Rows from block 3 of the encoder, named by matrix and row number. Rows with one number belong to one neuron. Each number is 128 + 32 x the weight over its row's rms, rounded and kept within 0 to 255. All counts start at 0. After the name is the row's rms in percent of the matrix's.
# fc1: MLP up (encoder.blocks.3.mlp.fc1.weight, 192x64), inputs 0-63
# fc2: MLP down (encoder.blocks.3.mlp.fc2.weight, 64x192, transposed), outputs 0-63
fc1.59 081 [135  99 157 124 112 188  82  93 161  75 120 123 104 104 129 167 144 168  92 153 195  80 171 124 194 122 206 188 139  93  89  77 148 155 112 136 106 103  92 187 127 168 109 122 123 141 105 117 113 109 166 132 132 135 100 106 141 112 110  96 160  92 131 108]
fc2.59 099 [179 126 105 145 161 151 105  81 152  66 178  72 188 107 114 201 122 192 135 142 160  93 160 126  96 146 172 152 126 131 126 116  95 103 146 110 121 105 105  85 142 100 134 110  92 125 135 152 127 159 139 146 149 174  92  79 152  79  51 147 103 140 118 121]
fc1.60 083 [144 168 100 182  93 141  77 141 120  85 135  79 132 165 161 193  85 145 118 115 114 162  83 110 160 159 196 102 108 116  90 136 142 176 103 170 138 101 153 131 108 150 137 113 155 201  75 104 141 146  96 147 114 133 151 163 127  74 104  78 109  96 158 119]
fc2.60 100 [178 112 103 152 160 176  93  87 137 102 183  93 173  76 117 198 131 156 133 162 137 101 166 111 102 175 177 145 117 144 116 107  98  99 124 100 133 138 127 101 166 139  95 112 110 125 118 159 120 172 138 151 117 168 125  83 155  49  58 120 105 145  94  88]
fc1.61 084 [144 156 120 119 160 223 135  98 140 148 152 156 107 146  92 146 151 194  65 174 141 159 134 155 144 121 141 183 126 111 118 104  99 174  59 105 104 157 146 154  82 135 107 155 136 160  64 140 107 148 112 180  99 130 156 145 133  64 120 136 121  98  92 123]
fc2.61 103 [165 108  70 139 157 177 101 112 124 100 189  65 157 111 117 202 123 159 122 165 151  89 148 101 107 155 154 140 132 150 114 109 116  98 133 115 142 124 140 108 157 138 124 131 104 111 135 183 149 148 131 134 152 198 106  93 151  75  33 158  88 153  96 103]
fc1.62 091 [128 166 109 158  96 165 136 103 139 148 132  76 142 113 139 175 104 177 101 144 171 107 135 118 144 166 144 173  84 120  90 113 111  97  85 100 183 110  94 188  81 146 141  89 128 183  50 139 108 171 131 176  98 134 160 157 174  88 141 157 173 125 115 130]
fc2.62 097 [175 118  67 154 152 155 130  84 131  88 157  56 165 111 121 216 156 157 118 141 172 116 160 116  98 169 158 172  92 144 143 107 118  97 124 105 153 117 139  87 166 112 128 121  90 113 134 173 136 160 121 123 121 174 120 110 139  81  45 129 114 156 114  85]
fc1.63 087 [140 120 117 121 103 206 119  92 128  96 101 115 170 115  99 132 102 159 141 109 115 127 114  88 199  97 166 158 151 130 147  66 166 165 139 131  86 130 153 136 147 153 109 134 178 157  62  60  97 171 155 196 156 154 150 149 106  77  89 149 131 141 128 119]
fc2.63 100 [158 109 109 131 133 178 108  92 131  94 187  63 182 108 109 196 137 179 142 154 163 108 158 107 127 136 158 162 107 144 132  96 100 105 153 102 144 111 111  97 141 138 119 118  99 100 110 161 142 178 113 129 132 193 108 109 120  61  31 146 103 151 123  97]
fc1.64 080 [147 143  96 133  82 180 113  76 135 157 143 148 136 102  93 155 128 124 125 115 189 110 130  75  94 139 178 159  87  86  78  80 172 155 152 109 134 118 135 181 122 145 112 149 112 131 119 137  85 129 116 127 117 206 120  94 137  69  43  80 145 141 155 143]
fc2.64 100 [159 120  82 165 146 176 112  90 137  83 169  64 152  98  85 180 152 161 151 146 151 119 164 128 133 165 145 155 102 129 110 123  88 126 137  94 133 144 132  93 161 102  99 104  98  91 134 180 134 157 127 153 131 187 121 106 141  48  55 122  85 156  89 103]
fc1.65 107 [ 84 150 171 113 131 157  94 110 122 157 136  89  67 154  85 186 113 185 133 108 125 148 163 116 186 134 218 139  93 150 161 115 114 180 164  91 137  85 121 195 122 124 134 138 124 151 106 102 111 124  93 159 122 182 130  90 116  97 113  76 118  94 131 110]
fc2.65 098 [142 126 103 171 153 180 132 109 115  65 173  79 162 111 122 213 147 159 139 152 173 106 167 125 129 153 152 172 105 144 149 108 101 104 148 108 137 109 127 103 145 124 100 118  99  91 111 156 133 144 106 154 142 170 111  98 147  66  20 141  80 120 124 122]
fc1.66 103 [125 153 101 114  86 182  74 119 180  89 115 124  79  97  99 190 137 186  64 139 135 107 136  97 176 124 209 134 137 142 184 120 132  97 145 107 127  92 107 147 116 163 120 103  87 164 125 100 102 152 121 172 108 144 106 150 117 106  56 114 152 131  96 112]
fc2.66 096 [155 113 103 150 156 166  97 100 116  79 189  90 173  86 118 210 147 169 147 159 138 100 173 113 119 139 139 170 102 145 139 103 103 112 146 103 135 133 123  99 136 127 109 110  96 109 117 183 158 164 118 121 141 191 121  87 119  79  27 148  99 153 122 127]
fc1.67 104 [ 84 113 101  89 109 159 127 118  95  77 106 107 113 130 100 165  81 132 146 151 186 146  91 110 165 160 192 128 108  90 178 152 126 108 102 111 130 134 136 109 122 161 135 105 174 151  68 104 114 176 129 147 103 211 148 149  87 127  58 144 174 166 110 105]
fc2.67 096 [175 131  87 171 135 172 121 114 118  63 185  89 158 112 116 187 121 173 150 153 142  94 166 102 105 156 154 185  99 142 120 102 101  99 140 113 145 133 109  97 147 129 107 124 107 100 135 173 128 175 123 116 153 183 121  83 127  53  50 131 111 118 114  87]
fc1.68 081 [ 85 143 114 156  94 161 140  63 186 145  87 100 161 156  69 182 101 142 103 109 178 107 134 140 147 151 147 106 118  87 160 157 118  98 164 154 115  71 173 167 136  92 105 140 119 178  89 146  99 125 143 136  97 143 150 129 128  80  60 122  78 166  95 133]
fc2.68 098 [144 136  70 168 137 166  92  90 146  92 152  79 155 111  99 187 139 191 122 163 157 111 160 113 118 167 165 152  97 124 117 126  83 127 139  88 145 133 118 109 165 104 113 122  95 117 108 175 134 174 125 149 146 170 111  78 126  81  30 150  84 129  98 102]
fc1.69 100 [141 149 147 149 124 173  80  67 117 137 150  81  94  95 102 186 143 141 163 154 117 114 168 147 123  93 193 127 163  97 145  65 118 118 160 159 158 151 127  97  99 160 157  98 171 129  61 136 136 119 168 184 104 122 112 166 164  80  74 119 154  99 107 136]
fc2.69 094 [165 141 116 158 156 147 138 112 149  64 176  56 180 105 113 198 146 191 119 137 163  80 143 106 100 139 179 153 103 122 139 128  87 117 128  95 152 109 106 124 171 123 126 143  98 108 116 174 127 150 123 129 151 168 128 107 131  79  32 148  86 120 124 106]
fc1.70 093 [ 87 128 123  88 159 217 108 142 165 114 152 149  93 101  98 159 129 151 102 166 167 158 112 149 153 119 177 132 108  87 113 127 150 147 104 177  99  95 153 134  91 127 107 158 145 173  49 125  77 127 172 133 134 127 107 133  68 111  72 116 114 134 130  57]
fc2.70 086 [176 135  93 125 132 146 130  99 139 111 174  86 184 117  91 194 115 160 116 140 166 120 183 130 124 171 160 172 115 126 122 109 112 107 148 102 113 112 130  86 175  98 131 131 102 106 101 142 128 166  95 119 163 183  87 105 122  51  44 166 116 161  89 105]
fc1.71 096 [102 158 129  94  79 172  86 116 127 135 146 122 132 111 104 176  81 122 118 172 151 132 165 127 172 116 196 132 102 112 129 100  97 136 103 159 182 156 161 134 125 150 145 139  95 180  69 131  99 187 116 187 124 145 159 122 137  80  42 133 103 104 124  79]
fc2.71 093 [168 123 102 156 164 145 107 113 142  85 195  67 184 118 117 185 118 157 131 142 152  96 136 111 132 172 150 162  83 148 139  91 100 101 159 107 146 131 139  92 139 118 141 114  97 105 131 140 117 167  99 133 152 185 124  89 110  59  26 153  96 129 100 119]
fc1.72 091 [ 70 110  75 124 151 186 130 100 183 133 138 121  86 138 112 173 108 147  99 162 154 106 186 122 108 160 127 124 112 126  75  84 142 127  91 166 156 131 151 187  68 160 145 153 139 164  55 143  93 112 100 143 149 167  86 138 111 105  79 114 112  78 139 105]
fc2.72 101 [153 118  96 167 137 151 100  92 109  92 175  88 167  85  96 193 150 180 144 148 159  94 177 120 119 171 170 155 116 148 115 115 100 121 150  96 122 127 114  89 163 122 131 113  80 106 112 160 129 178 104 120 140 161 121 102 126  59  39 159 101 135  89  93]
fc1.73 087 [112  90  78 101 145 201  84  59 161  80 115 139 102 105 122 203  87 128 111 132 171 140 127 102 167  92 172 157 144 121 129 101 125 147 122 146 157 145 151 151 191 103 161  94 172 141 118 107 171 131 119 190 153 118 128 162 133  86  91  99 113  92 119  99]
fc2.73 100 [144 139  89 147 152 162 120  83 110  90 177  69 176  82 115 211 133 183 132 139 150  90 179  92 120 140 166 139 136 136 118 109 112 119 157  91 142 121 120 110 145 114 118 126  72 106 132 151 151 169 125 149 125 183  95  97 122  68  45 133  98 138 114  90]
fc1.74 081 [149 107 115 134 136 215 108  63 155  87 146 144 116  75 116 162 163 143  84 141 197 109 112  99 148 164 133 128 122 129 121  99 154 167 121 156 120 115 128 143  83 119 156 132 174 118 119 124 151 166 148 162  90 216 115 138 116 144  42  99 102 125  90 128]
fc2.74 098 [169 123 103 167 128 163 103 107 129  65 173  92 175  94 102 190 129 188 121 157 165  90 168 126 128 172 178 177 100 115 147 132 108 108 137 103 120 122 123  91 149 117  99 115  68 113 119 156 152 145 116 150 136 166 126  86 144  44  64 145 123 120 110  97]
fc1.75 091 [154 153  97  83  67 155  63 106 159 117 152  68 131 101  97 174 106 142 139 181 190 118 191  78 127 107 152 137 118 100 128 126 156 108 133 150 113  78 103 175 153 155 131 144 130 193  73 146 105 100 106 167  79 145 113 121 135 126 140 126 166  86 105 118]
fc2.75 095 [161 122  81 140 162 163 132 102 134  78 187  95 163  99 115 198 117 160 154 129 149 109 140  86 109 144 158 143 118 117 115 112  91 127 141 122 150 140 129 122 169 121 108 127  76 123 128 183 120 141 108 146 121 204  87 105 148  55  31 131  80 147 118  98]
fc1.76 103 [132 163  94 106 131 150  94 136 165 169 133 114 144  62 125 160  72 182 128 111 146 118 185 131 141 113 142 181  75 113 149 143 162 112 126  87 145 117 119 197  73 168 112  87 134 140 103 112 108 133 125 170 125 216 124 125  75  87 118 114 167 129 108  80]
fc2.76 101 [173 118  92 132 139 156 104  99 149  80 190  80 186  98  90 187 138 169 148 157 151 125 145  95 126 164 159 171 106 150 129 101 111 101 131  93 139 137 117  94 152 112 124 133 110 116 136 181 123 172 122 131 145 174 101  77 141  68  37 157  98 149 100 119]
fc1.77 089 [135  91 151 115 112 202 119 122 166 113 119 131  74 136  95 196 113 203 108 120 187 135 130 153 181 105 118 164 119 155 163  76 131 149 140 148 161 152 147 176 167 122 159 127 137 113  81  95  89 165 161 187 140 188 119 155 114 122  90 113 129 129  92 151]
fc2.77 106 [161 109 109 159 133 155 124  87 142  73 169  85 177  97 116 211 121 171 147 140 161 112 164 108 108 136 168 162 126 120 135 120  99 101 157  85 126 106 107  87 162 130 102 133  97 110 123 175 152 162 103 155 119 199 114 100 125  71  64 156  85 131  89  90]
fc1.78 090 [ 82 131  73 143  94 153  99 108 195 129 134 124 116 104  69 144 143 179 150 111 146 120 130 123 189 159 122 144 102 119 109  98  86 105 108 144 178  94 131 187  97 131  96 138 100 186  70 116  57 144 101 116  87 194 124 148 134 103 121  81 163 141 107 121]
fc2.78 093 [155 120 105 130 155 147 130 104 148 100 168  86 157  99  90 184 130 192 121 163 168  92 150 106 121 139 181 167 128 134 123 111  89 103 130  98 156 116 101 107 167 110 111 119  83  99 124 185 130 164 106 116 154 195 104  93 155  76  34 123 116 154  83 114]
fc1.79 079 [144 137 168  93  81 167  84 118 164  95 111 116  99 146 128 202 112 164 147 136 181 134 149 136 122 153 197 137  72  89  93  71 105 135 129  82 139 103 133 162  81  88  85 140 157 139  92 107 112 150 185 152 136 144 122 106 117  73 101 118 105 186 103 122]
fc2.79 094 [154 121 107 148 145 176 114  86 139  92 158  83 151  93  85 195 114 191 135 171 160  92 147  98 113 159 155 161 107 130 127 112 101 123 127  94 137 121 141  92 155 122 131 127  76  89 120 160 137 176 130 154 151 173 116  92 141  59  38 152  90 121 102  95]
fc1.80 108 [150 172 176 122  74 175 114  78 105 142 140 128 117  95 152 140  57 131 114 156 160 133 155 135 148 121 190 137 110  71 157  84 154 108  89 159 123  77 126 145  98 179 126 121 128 161 137  77 141 114 135 172  70 185 121 127 151  72  89 153 120 145  98  86]
fc2.80 106 [174 111  79 146 154 158 105 119 138  88 155  60 156 104  86 185 135 163 144 161 150 102 151 115 113 155 139 170 109 126 128 134 102  97 154  92 123 121 131 110 167 102 108 114  77 117 116 161 155 177 128 122 121 192 123  96 133  61  29 154  93 154 117  94]
fc1.81 085 [ 79 170 106 106 106 161 125  98 165 121 173 106 134 141 113 155 115 138 175 102 136  95 119 137 138 148 168 149 165  77 156  80 118 134 130 149 140  70  90 154  91 193 121  78 152 150 113 102 123 160  91 190  86 128 138 157 125 116  44  73 135 121  94  82]
fc2.81 093 [173 122 108 169 132 139 131 122 138  65 169  91 195  95 101 182 148 157 160 172 131 105 164 112 105 136 158 178 127 134 127 133 104 114 144 104 144 125 134  92 169 113 110 143  90 122 115 152 145 161 105 127 135 184 120  70 147  57  32 155 106 132  91  95]
fc1.82 096 [117 144  82 159 129 186  78  67 128 155 135 113 122 135 126 148  98 184  98 145 186 125 159  78 128  84 156 145 123  66 146 113 184 123  89 117 126 118 135 155  99 139 164 149 146 167  75 128 146 147 131 164 110 172  94 150 126 102  40 107  95 118 132  75]
fc2.82 106 [172 116  97 166 131 160 101  82 118  83 177  80 154  82 114 200 135 189 150 133 156 111 153 105 110 152 146 141 102 147 128 107  86 133 159  94 153 119 137 119 164 126 109 106  96 110 136 177 143 169 105 134 142 190 117  84 116  78  34 122 111 146 104 101]
fc1.83 082 [ 97  98 135 156 130 223 112 108 103 124 183  97 149 126 139 218 128 143 112 130 154 107 186  91 117 143 162 153  92 146  77 133 128 116 163 155 148 153 143 179 138 107 161 163 167 191 125 150 101 117 129 152 141 186 127 115 121  79 121 126  87  78 152 133]
fc2.83 101 [157 104  77 163 147 164 125 112 114  74 166  66 159  96 116 190 141 153 147 155 145 114 171 101 128 170 165 176 120 132 132 133 112 106 149 117 148 131 131  91 137 121 114 137 104 123 140 169 125 166 130 131 143 193 122  80 128  51  38 156  93 154  87  97]
fc1.84 098 [ 97 167 177 163 100 161  83 136 140 112  97  83 123 102 109 204 104 161 105 120 156 102 134 174 155 164 183 186 151 113 164  78 117 105 110 104 105  92  88 123 160 137  77 125 121 130 105 144  90  94 107 146  73 132 126 125  92  76  93  64 107 140 119 104]
fc2.84 089 [167 109  96 131 150 170 133 115 118  84 182  73 179 105  88 223 124 163 152 142 139 111 169 124 139 172 147 172  99 150 136 100 116 133 156 113 163 116 125 107 159 132 130 125  88 106 117 157 128 139 126 143 158 183 108  95 151  56  40 134 108 144 125  98]
fc1.85 098 [126 195  91 154 127 162 105 141 159 186 160 120 108  53 134 150  89 164 135 183 167  79 115 162 138 117 161 157  99 172 136  96 123 113 145 139 105  95 112 141  53 138 106 130 104 138 107 109 141 185 153 163 160 167 100  67 124 114  88 113 143 117 130  74]
fc2.85 100 [155 118 108 137 139 173 122 118 130  61 155  62 165  92 113 184 146 153 140 159 166 103 151 117  96 160 160 145 118 142 123 104  83 103 136 116 152 108 109 102 163 103 137 127  88 113 134 165 137 175 132 124 144 192 115  85 126  59  21 131 110 151  88 124]
fc1.86 094 [132 112  73 173 147 221 138 121 140  93  95 108 103 130  74 135 156 168 118 135 169 150 110 175 138 127 175 156 140 118 127 122 136 122 151 151 146 104  87 152 146 179  95 116  74 164  86 137 155 114  99 154  97 171 158 120 115  40  73  82 116 121 131 128]
fc2.86 096 [161 123  90 148 134 140 127  85 140  60 178  54 166  85 101 217 125 160 117 143 149  89 171 109 111 148 175 152  99 137 139 125  92 115 157  91 125 137 132 112 151 120 144 121  93 128 125 153 159 149 125 151 116 173 128  80 130  74  49 130  88 159 103 118]
fc1.87 087 [174 177 110 109 158 161  92  91 171  89 155  92 164  78 147 140 120 130 116 144 137 121 143 118 185 172 139 196 110  93 133 153 137  90 165 137 162 124 124 134  99 149  74 120 134 181 106 149  85 181  98 149 155 187 156 135  85 107  77 143 129 108  93  75]
fc2.87 092 [145 138 111 140 148 141 112 106 134  67 151  90 192  85  84 178 133 171 117 137 144 100 184 113 117 162 148 153 130 135 136 108  95 120 155 109 118 138 124  93 153  99 135 133  88  93  99 181 147 173 116 133 136 205  89  79 154  64  56 157 101 145  89 106]
fc1.88 101 [113  89 163 121  73 191  81 115 166  82 177  76  93 140 115 127 103 155  97 159 146  97 154 137 139 144 153 177 144 126 134 106 131 110  80 119 131 133 121 169 131 156 164 146 145 147 136 177  64 140 127 175  90 216 131 142 146 141 102 150 110 152  70 169]
fc2.88 107 [166 141 100 155 127 166 106 114 135  78 155  64 164 102 106 208 127 185 138 134 141  92 174 107  97 159 149 172 112 122 134 101  89 118 137 120 130 114 113  94 145 117 133 119  76 118 106 181 152 171 123 149 147 189 118 109 136  61  35 146 114 144 122 125]
fc1.89 097 [ 95  91 109 119 112 211 131  81 151  85 140 143 114  87 124 151 138 144 100 171 203 177 151 149 116 121 139 158  75 155 134  56 120 105 115 133  86 149 108 157  88 132 148  97 170 171  66 116 142 180 109 136 144 177 141 115 103 124  97 143 103 154 113  87]
fc2.89 095 [145 129 108 151 139 151 124  90 141  70 168  56 161  75 126 186 156 160 144 142 150  95 166  93  95 149 141 164 119 147 143 106  92 128 138 102 138 112 126  93 157 133  92 140  98 106 109 170 120 167 116 139 151 165 117  92 144  68  26 150  76 153  97 115]
fc1.90 089 [175 155 154 101 140 192  76  84 123 117 106 117  83  80  93 149 127 168 120 145 195 165 159 121 128  85 166 173 151  95 113  62  86 112 127 168 120 142 169 160 171 137  99 104 160 154 118  98 160 110 160 135 101 147 127 128  81  93  60 146 114 116 111 141]
fc2.90 099 [163 127  87 139 133 170 110  91 151  77 171  65 157 116  99 211 149 179 126 143 154 118 183 112 129 149 174 160 119 155 125 104 100 104 128  96 151 131 132  88 166 107 117 140  79 121 135 169 152 167 117 130 128 175 107  99 155  74  47 129 114 136  85 112]
fc1.91 093 [ 88  98 141 165 139 156 117  57 119 110 143 143 169  66 125 132 135 146 103 154 190 129 137 142 152 113 199 116 149  89 101 132 104 117 104 147 161 116 121 178 112 139 144 152 223 175  83 114  78 160  86 113 112 139 157 179 139 110  89 122 140  96 172 137]
fc2.91 085 [159 132 128 142 177 165 147 104 124 105 181  96 170  75 101 195 109 165 158 146 127 133 158  86 122 163 170 179 123 142 134 142 114 131 151 107 127 116  92 101 168 121 108 144  89 127 130 186 144 153 121 137 128 199 115 101 136  81  31 160 113 146  93  86]
fc1.92 089 [139 121 132 154  82 180 123  79 170 158 134  76  78 152 104 148 102 154 138 148 156 106 173  95 191 159 163 167 155 143 152 121  87 162  48 104 129 107 134 136 109 182 116 152 169 128  63 117  78 166  97 126  79 143 129 118 124  98 117  98 106 160 157 110]
fc2.92 109 [170 117  82 140 157 168 111  92 139  73 177  75 159  82 119 203 149 187 128 131 156 103 174 124 134 158 170 154 123 142 142 103  89 131 139  93 151 128 112  90 149 133 114 140  82 102 103 180 140 175 134 146 129 175 105  87 126  71  63 128 113 128  97 100]
fc1.93 085 [138 130  80 119 147 165 139 109 129 144 134  85 174  97 131 181 106 177  80 165 162 117 130  86 134 146 209 157 117 125 157  71 132  91 108 135 111 105 155 172 177 161 100 142 178 175 112 142 148 121 167 170  90 168 141 136 156  89  76 118  87 114  88  96]
fc2.93 092 [159 135  72 145 147 146 104  95 131  98 154  84 188 116 125 188 124 158 136 133 172  97 160 107 121 165 144 146  92 147 144 119  86 123 161  99 131 113 128  97 156 139 137 144  97 124 143 193 113 176 122 147 150 179 113 102 151  55  19 152  98 155 115 115]
fc1.94 081 [112 131 141  79 114 216  79 159 115 116 113 146 106 111  91 172 155 119 144 109 122 128 131 101 121 105 162 164  78  78 140 117 134 176  64 171 128 126 136 180 108  96 121 110  75  96  74 129  84 148 117 192  99  94 123 136 120 127  67 111 110 134  88  87]
fc2.94 102 [170 109  80 170 156 152 119  80 115  88 166  87 163 110 108 187 132 180 114 159 173  94 181 110 131 171 167 151 114 144 122 127 109 107 124  85 124 108 121  91 154 101 101 116  92  95 136 169 129 178 121 135 150 176 105  98 133  71  36 132 108 144 119 106]
fc1.95 209 [172 131 166 160 128 117 155 138 112 129 119 125 118 113 114 128  94 130 126 167 100  93 101  75 123 101 117 134  76  86 185  40 132 156 147 188 122 106 204 177  94  97 159 144 108 135 145 128 146 120 105 102  78 126 190 129  69 133 139 107 189 130 127  92]
fc2.95 158 [101 133  92  98 136 103 110 148 124 182  84 188 150 100 130  73 150 129 143  97 150 147 154 144 155 131 107  84 178 180  86 163  88 139 124  99 135 115 114  75 166 147  92  94 175  79  82 144 114 162 134 129 179 134 118 141 169 184 186 153  76 126 105 145]
fc1.96 097 [159  95 153 110  64 177 126 106 173 134 153 113  95 108 133 216 104 105 127 122 130 117 110 115 152 186 161  95  96 146 163 147 133 141  78 160 125 122 109 144 110 129 108 103 155 174  97 121 119 143  73 148  81 166 190 155 153  62  59  97 120 112 119 119]
fc2.96 099 [155 106 105 149 142 170 125 103 143  73 194  61 179  75  95 189 124 178 125 143 137  96 179  94 114 140 168 168 116 151 110 103 113 121 141 117 121 122 113 113 143 132 100 107  83  96 125 159 146 166 124 119 117 189 109  79 128  83  49 123 106 152  99 108]
fc1.97 091 [163  98 115  92  77 199 118 103 158 111 145  98 158 120  91 135 116 168  78 126 146 145 132 160 139 190 184 169 129  85 120 123 142 170 129 143 106 103 137 157  69 137 114 158 133 119  65 127  90  92 152 164 122 135 124  86 124  65 112  85  99  60  98 134]
fc2.97 097 [155 127  97 152 152 158 111  98 111  62 183  78 153 109 105 208 131 157 115 133 153  88 187 111 110 154 166 178 106 138 133 106 111 103 125  91 134 122 135  94 172 108 132 145 111 117 121 157 141 160 141 153 125 172 100  91 127  67  44 145  76 151  98 102]
fc1.98 092 [176 109 121 167  93 229  92 100 163  80  99 118 121 153  97 160  91 148  80 107 181 123  93 146 131 100 139 195 109 126  99 104 131 144  99 156 119  87 180 133 128 157 152 112 149 170 126 146 140 152 134 161 106 125 115 145 107  82  73 152 173 127  77 115]
fc2.98 092 [160 117  64 173 156 164 128 105 129  82 185  89 183 100 107 200 142 158 151 150 147 100 185 106 108 145 157 158  90 153 109 111  80 121 161 102 122 115 101 121 138 120 118 133  83 130 112 153 148 163 118 123 151 181 125 102 140  80  35 143 102 143 115 109]
fc1.99 076 [125 174 102 110 145 148 128 122 118 121 161 118 156 101 147 189 151 174  97  80 127 111 135 101 170 175 167 168 120 139  85  62 157 124 155 130 174 116 111 193 116 173 163 109 132 155 113 152  74 148 107 194 132 135 137 156 130  60  97  73 164  95 132 107]
fc2.99 091 [144 110 108 133 172 164 108 108 112  75 187  57 159 100  95 190 147 152 125 155 130 106 153 126 108 143 175 153 139 135 112 132 106 113 156 107 130 143 127 116 161 109 127 143 112  84 134 180 160 147 113 118 141 206  90  77 115  80  47 164  84 126 111  81]
fc1.100 084 [162  95 140 107 168 186  93 104 137 139 149  73  95  90 137 137 155 152 126 151 176  97 127 136 104 183 184 162 133 121  99 116 103 159  71 126 143 165 215 146 134 131 151 104 174 180  67 147 116 136 109 119 114 172 142 154 119  65 130 151 122  89 162 132]
fc2.100 095 [148 133  86 170 144 169 130 107 127 100 176  58 156 103 115 184 132 162 139 139 175  96 175 130  93 151 170 166 118 118 121 121 115 126 145  88 142 139 120 109 157 119 105 113 107 112 104 189 149 181 137 151 156 171 117  85 145  50  46 122  99 144  83 117]
fc1.101 107 [108 164 102 102 154 215 137 103 180  53 163 149 167  98  98 206 139 175 112 150 116 162 117 110 118 152 132 119 148  93 160 115 115  79 105 112 115 111 182 149 121 141  99 161 173 154 125 136 117 170 171 172  76 126 147 144 129  74 126 113 111 144 131  95]
fc2.101 089 [183 133  89 155 129 141 119 105 119  83 183  61 166 101  98 179 150 164 144 149 142 116 173 126 120 159 158 171 116 151 126  98  83 121 149 125 121 102 119  84 155  92 116 123 102 124 104 155 117 165 102 130 131 197 103  89 137  69  26 161 120 139 121 122]
fc1.102 096 [155 159  95 139  88 129  71 109 164 161 100  65 122 103  72 159  82 153  94 141 119 175 114 117 173 158 139 174 108 119 104 155 148 119  63 105 105 157 141 151  90 144 120  97 135 131  69 160 125 153  86 162 104 146 130 144  97 139  69  93 159 100  75  80]
fc2.102 100 [167 112  90 140 164 180  91 101 111  87 192  64 174  98 119 182 117 158 132 148 145  98 179 117 120 143 142 134 128 142 116 127  89 101 141  98 121 132 124 104 157 109 117 112  98 110 140 157 134 176 110 136 144 178 109  78 129  72  27 134  85 134 101  89]
fc1.103 091 [100 153 160 117  94 206 101  87 148  80 148 110 142 108 155 192  97 150 130 170 148 170 131 109 133 182 111 142 159 116  97  82 106 155 143 157 164 100 133 120 136 108 116 159 135 162  45 133 128 169 187 172 137 199 140 146 136 110 144 126 170  99 158 131]
fc2.103 103 [168 135  87 137 144 159 122 119 125  82 178  60 182  87 123 205 134 156 143 162 161  87 162 124 114 173 176 158 113 120 121  99 115 117 129 110 153 143 101  86 160 134 132 117 101  99 133 162 129 153 110 137 134 196  92  97 127  54  59 139  94 129 112 103]
fc1.104 083 [138  95 157 150 173 198 148  79 184 102 142 129 126  85 124 211  81  96 117  95 132 113 147 123 130 142 159 159 114 115  96  66 152 149 130 141 104 140 126 132 126 111  89 111 158 116  60 108  65 163 118 166 118 134  87 113  99 103  85 118  65 149 157 102]
fc2.104 092 [168 140  92 160 166 139 108 120 149  80 183  83 164  90  89 198 122 187 149 136 131  90 150 105 120 137 171 174 121 134 114  96  84 117 167 119 125 140 116 119 135 136 121 115 100  89 114 153 149 151 119 143 153 185  92  86 134  49  60 147 120 121  91  83]
fc1.105 092 [113 103 141 122 114 200 115 156 100 101  98  94 106 110 125 136 154 159  71 126 198 101 174  75 118 143 190 122  67 157  92  85 114 165 102 102 142 144 160 147 141 173  99 106 102 131  54  91  85 113  99 131 101 155 153 115 134 116  99 114 175 164 111 141]
fc2.105 104 [152 124  92 142 147 151 124 115 123  68 181  73 151  78 124 212 122 187 137 169 144 116 181 115  99 163 152 142 129 122 132 103 121 128 149 120 155 127 120 104 166 133 121 142 109  97 106 153 154 145 131 155 153 180  92  95 145  51  42 129  86 138 111  93]
fc1.106 078 [168 172 129 102 160 190 120  92 115  98 199 126 126  90 122 201 133 167 158 121 135 150 114 158 219 111 134 163 108 105  88 126 156 157  94 176 154  90 136 201 138 142 128 134 157  84 130  80  99 131 115 173 123 134 149 142 103 102 131 104 105 104  99 137]
fc2.106 096 [155 120 105 143 138 183 127  97 143  84 158  66 163 102 117 210 139 190 135 157 168  91 160 119 121 171 156 160 110 120 135 110 115 114 130 103 128 116 107  86 129 109 115 108  83 105 122 165 155 151 125 149 131 183  99 117 156  85  19 121 112 119 104  91]
fc1.107 091 [181 107 145 106  67 211  83 140 161  93 127  98 154 138 140 191 108 109 124 154 162 107 148 108 187 136 138 134 112 124  91  85 160 158 123 131 104 133  93 145 119 150 137 154 117 110 113  96  87 183 123 181 155 142 104 129 114  69  95 143 161 174 111  58]
fc2.107 099 [151 114  97 160 130 173 100 104 144  62 168  72 160  94 111 188 135 155 150 162 163  91 186 116 118 173 161 166  92 127 125 105  91 114 150 109 133 114 129 115 159 139 117 128  71 102 127 163 134 150 125 133 137 192  94  91 124  78  56 138  79 149  87 108]
fc1.108 095 [128 124 182 138 122 216 102  74 141 128 131  71 137  85 112 188  93 114  90 150 157 156 115  93 149 124 188 165 103 106 161  68 112 123 126  69 102 128 114 133 151 173  92 119  97  98 111 108 138 169 164 152 149 149  88  93 142  92  77 104 110 153 150 126]
fc2.108 092 [179 133  89 142 149 163 118  86 132  70 162  85 191  93  84 189 124 187 157 152 140 108 177 126 125 155 143 165 103 122 140 103 106 108 163 111 127 121 104  89 174  96  97 137  87 113 114 161 117 141 130 120 144 169 102 110 123  65  47 151  96 131  92 111]
fc1.109 094 [135 152 138 117  98 148  57  61 161 151 147  78  89 114 101 128 146 152 125 179 110 147 163 135 199 144 193 168  87 147 121 130 151 157 140 118 169 119 125 153 135 117 157 123 167 160  52 115 143 149 134 166 132 170  98 155 167 116  78  79  95 158 103 135]
fc2.109 101 [172 133  82 132 134 174 102  91 139  86 166  94 183  78 105 193 121 169 138 156 150  90 152 102 124 161 153 175 131 137 130  95 112 105 141 124 142 127 137  96 157 135  95 120  83 123 106 164 127 148 107 123 140 184 101 110 121  52  32 145  87 133 125  91]
fc1.110 106 [ 92  78 132 131 116 209  86 101 154 100 163 117  70 156  96 153 179  95  97 113 145 144 125 182 170 131 212 109 128 114 102 101 131 128 137 172 157 139 102 103  61 196 121 151 139 130 100 122 111 154 143 130 127 170 100 154 126 107  79 114 143  84 148 125]
fc2.110 093 [160 143  86 133 149 137 136 122 140  90 183  69 190  81  95 207 134 164 125 166 158  94 162 118 117 162 175 152  98 120 116 108  90 102 156 120 129 142 144 109 162 128 127 130 109 109 108 155 147 155 102 113 132 189 104  86 126  77  49 159  95 151  93  87]
fc1.111 092 [ 64 101 109  98 111 155  88  80 167  75 120 130 147 115 106 168  98 158 144 101 169 166 134  89 143 156 176 150  95  87 133 134 156  88  82 135 149  99 169 180 130 161 139 110 118 116 108 135 112 134 104 128  71 191 119 107 140 112  55  90  84 144 157  81]
fc2.111 101 [152 122  80 156 154 158 113  97 147  88 155  65 185 106  87 191 149 180 143 159 166  90 150 100  97 175 173 140 120 131 127 122  95 107 150 104 121 107 120  87 147 109 108 144  93 104 132 154 144 177 101 123 135 189  93 111 118  74  44 147 111 150 107 114]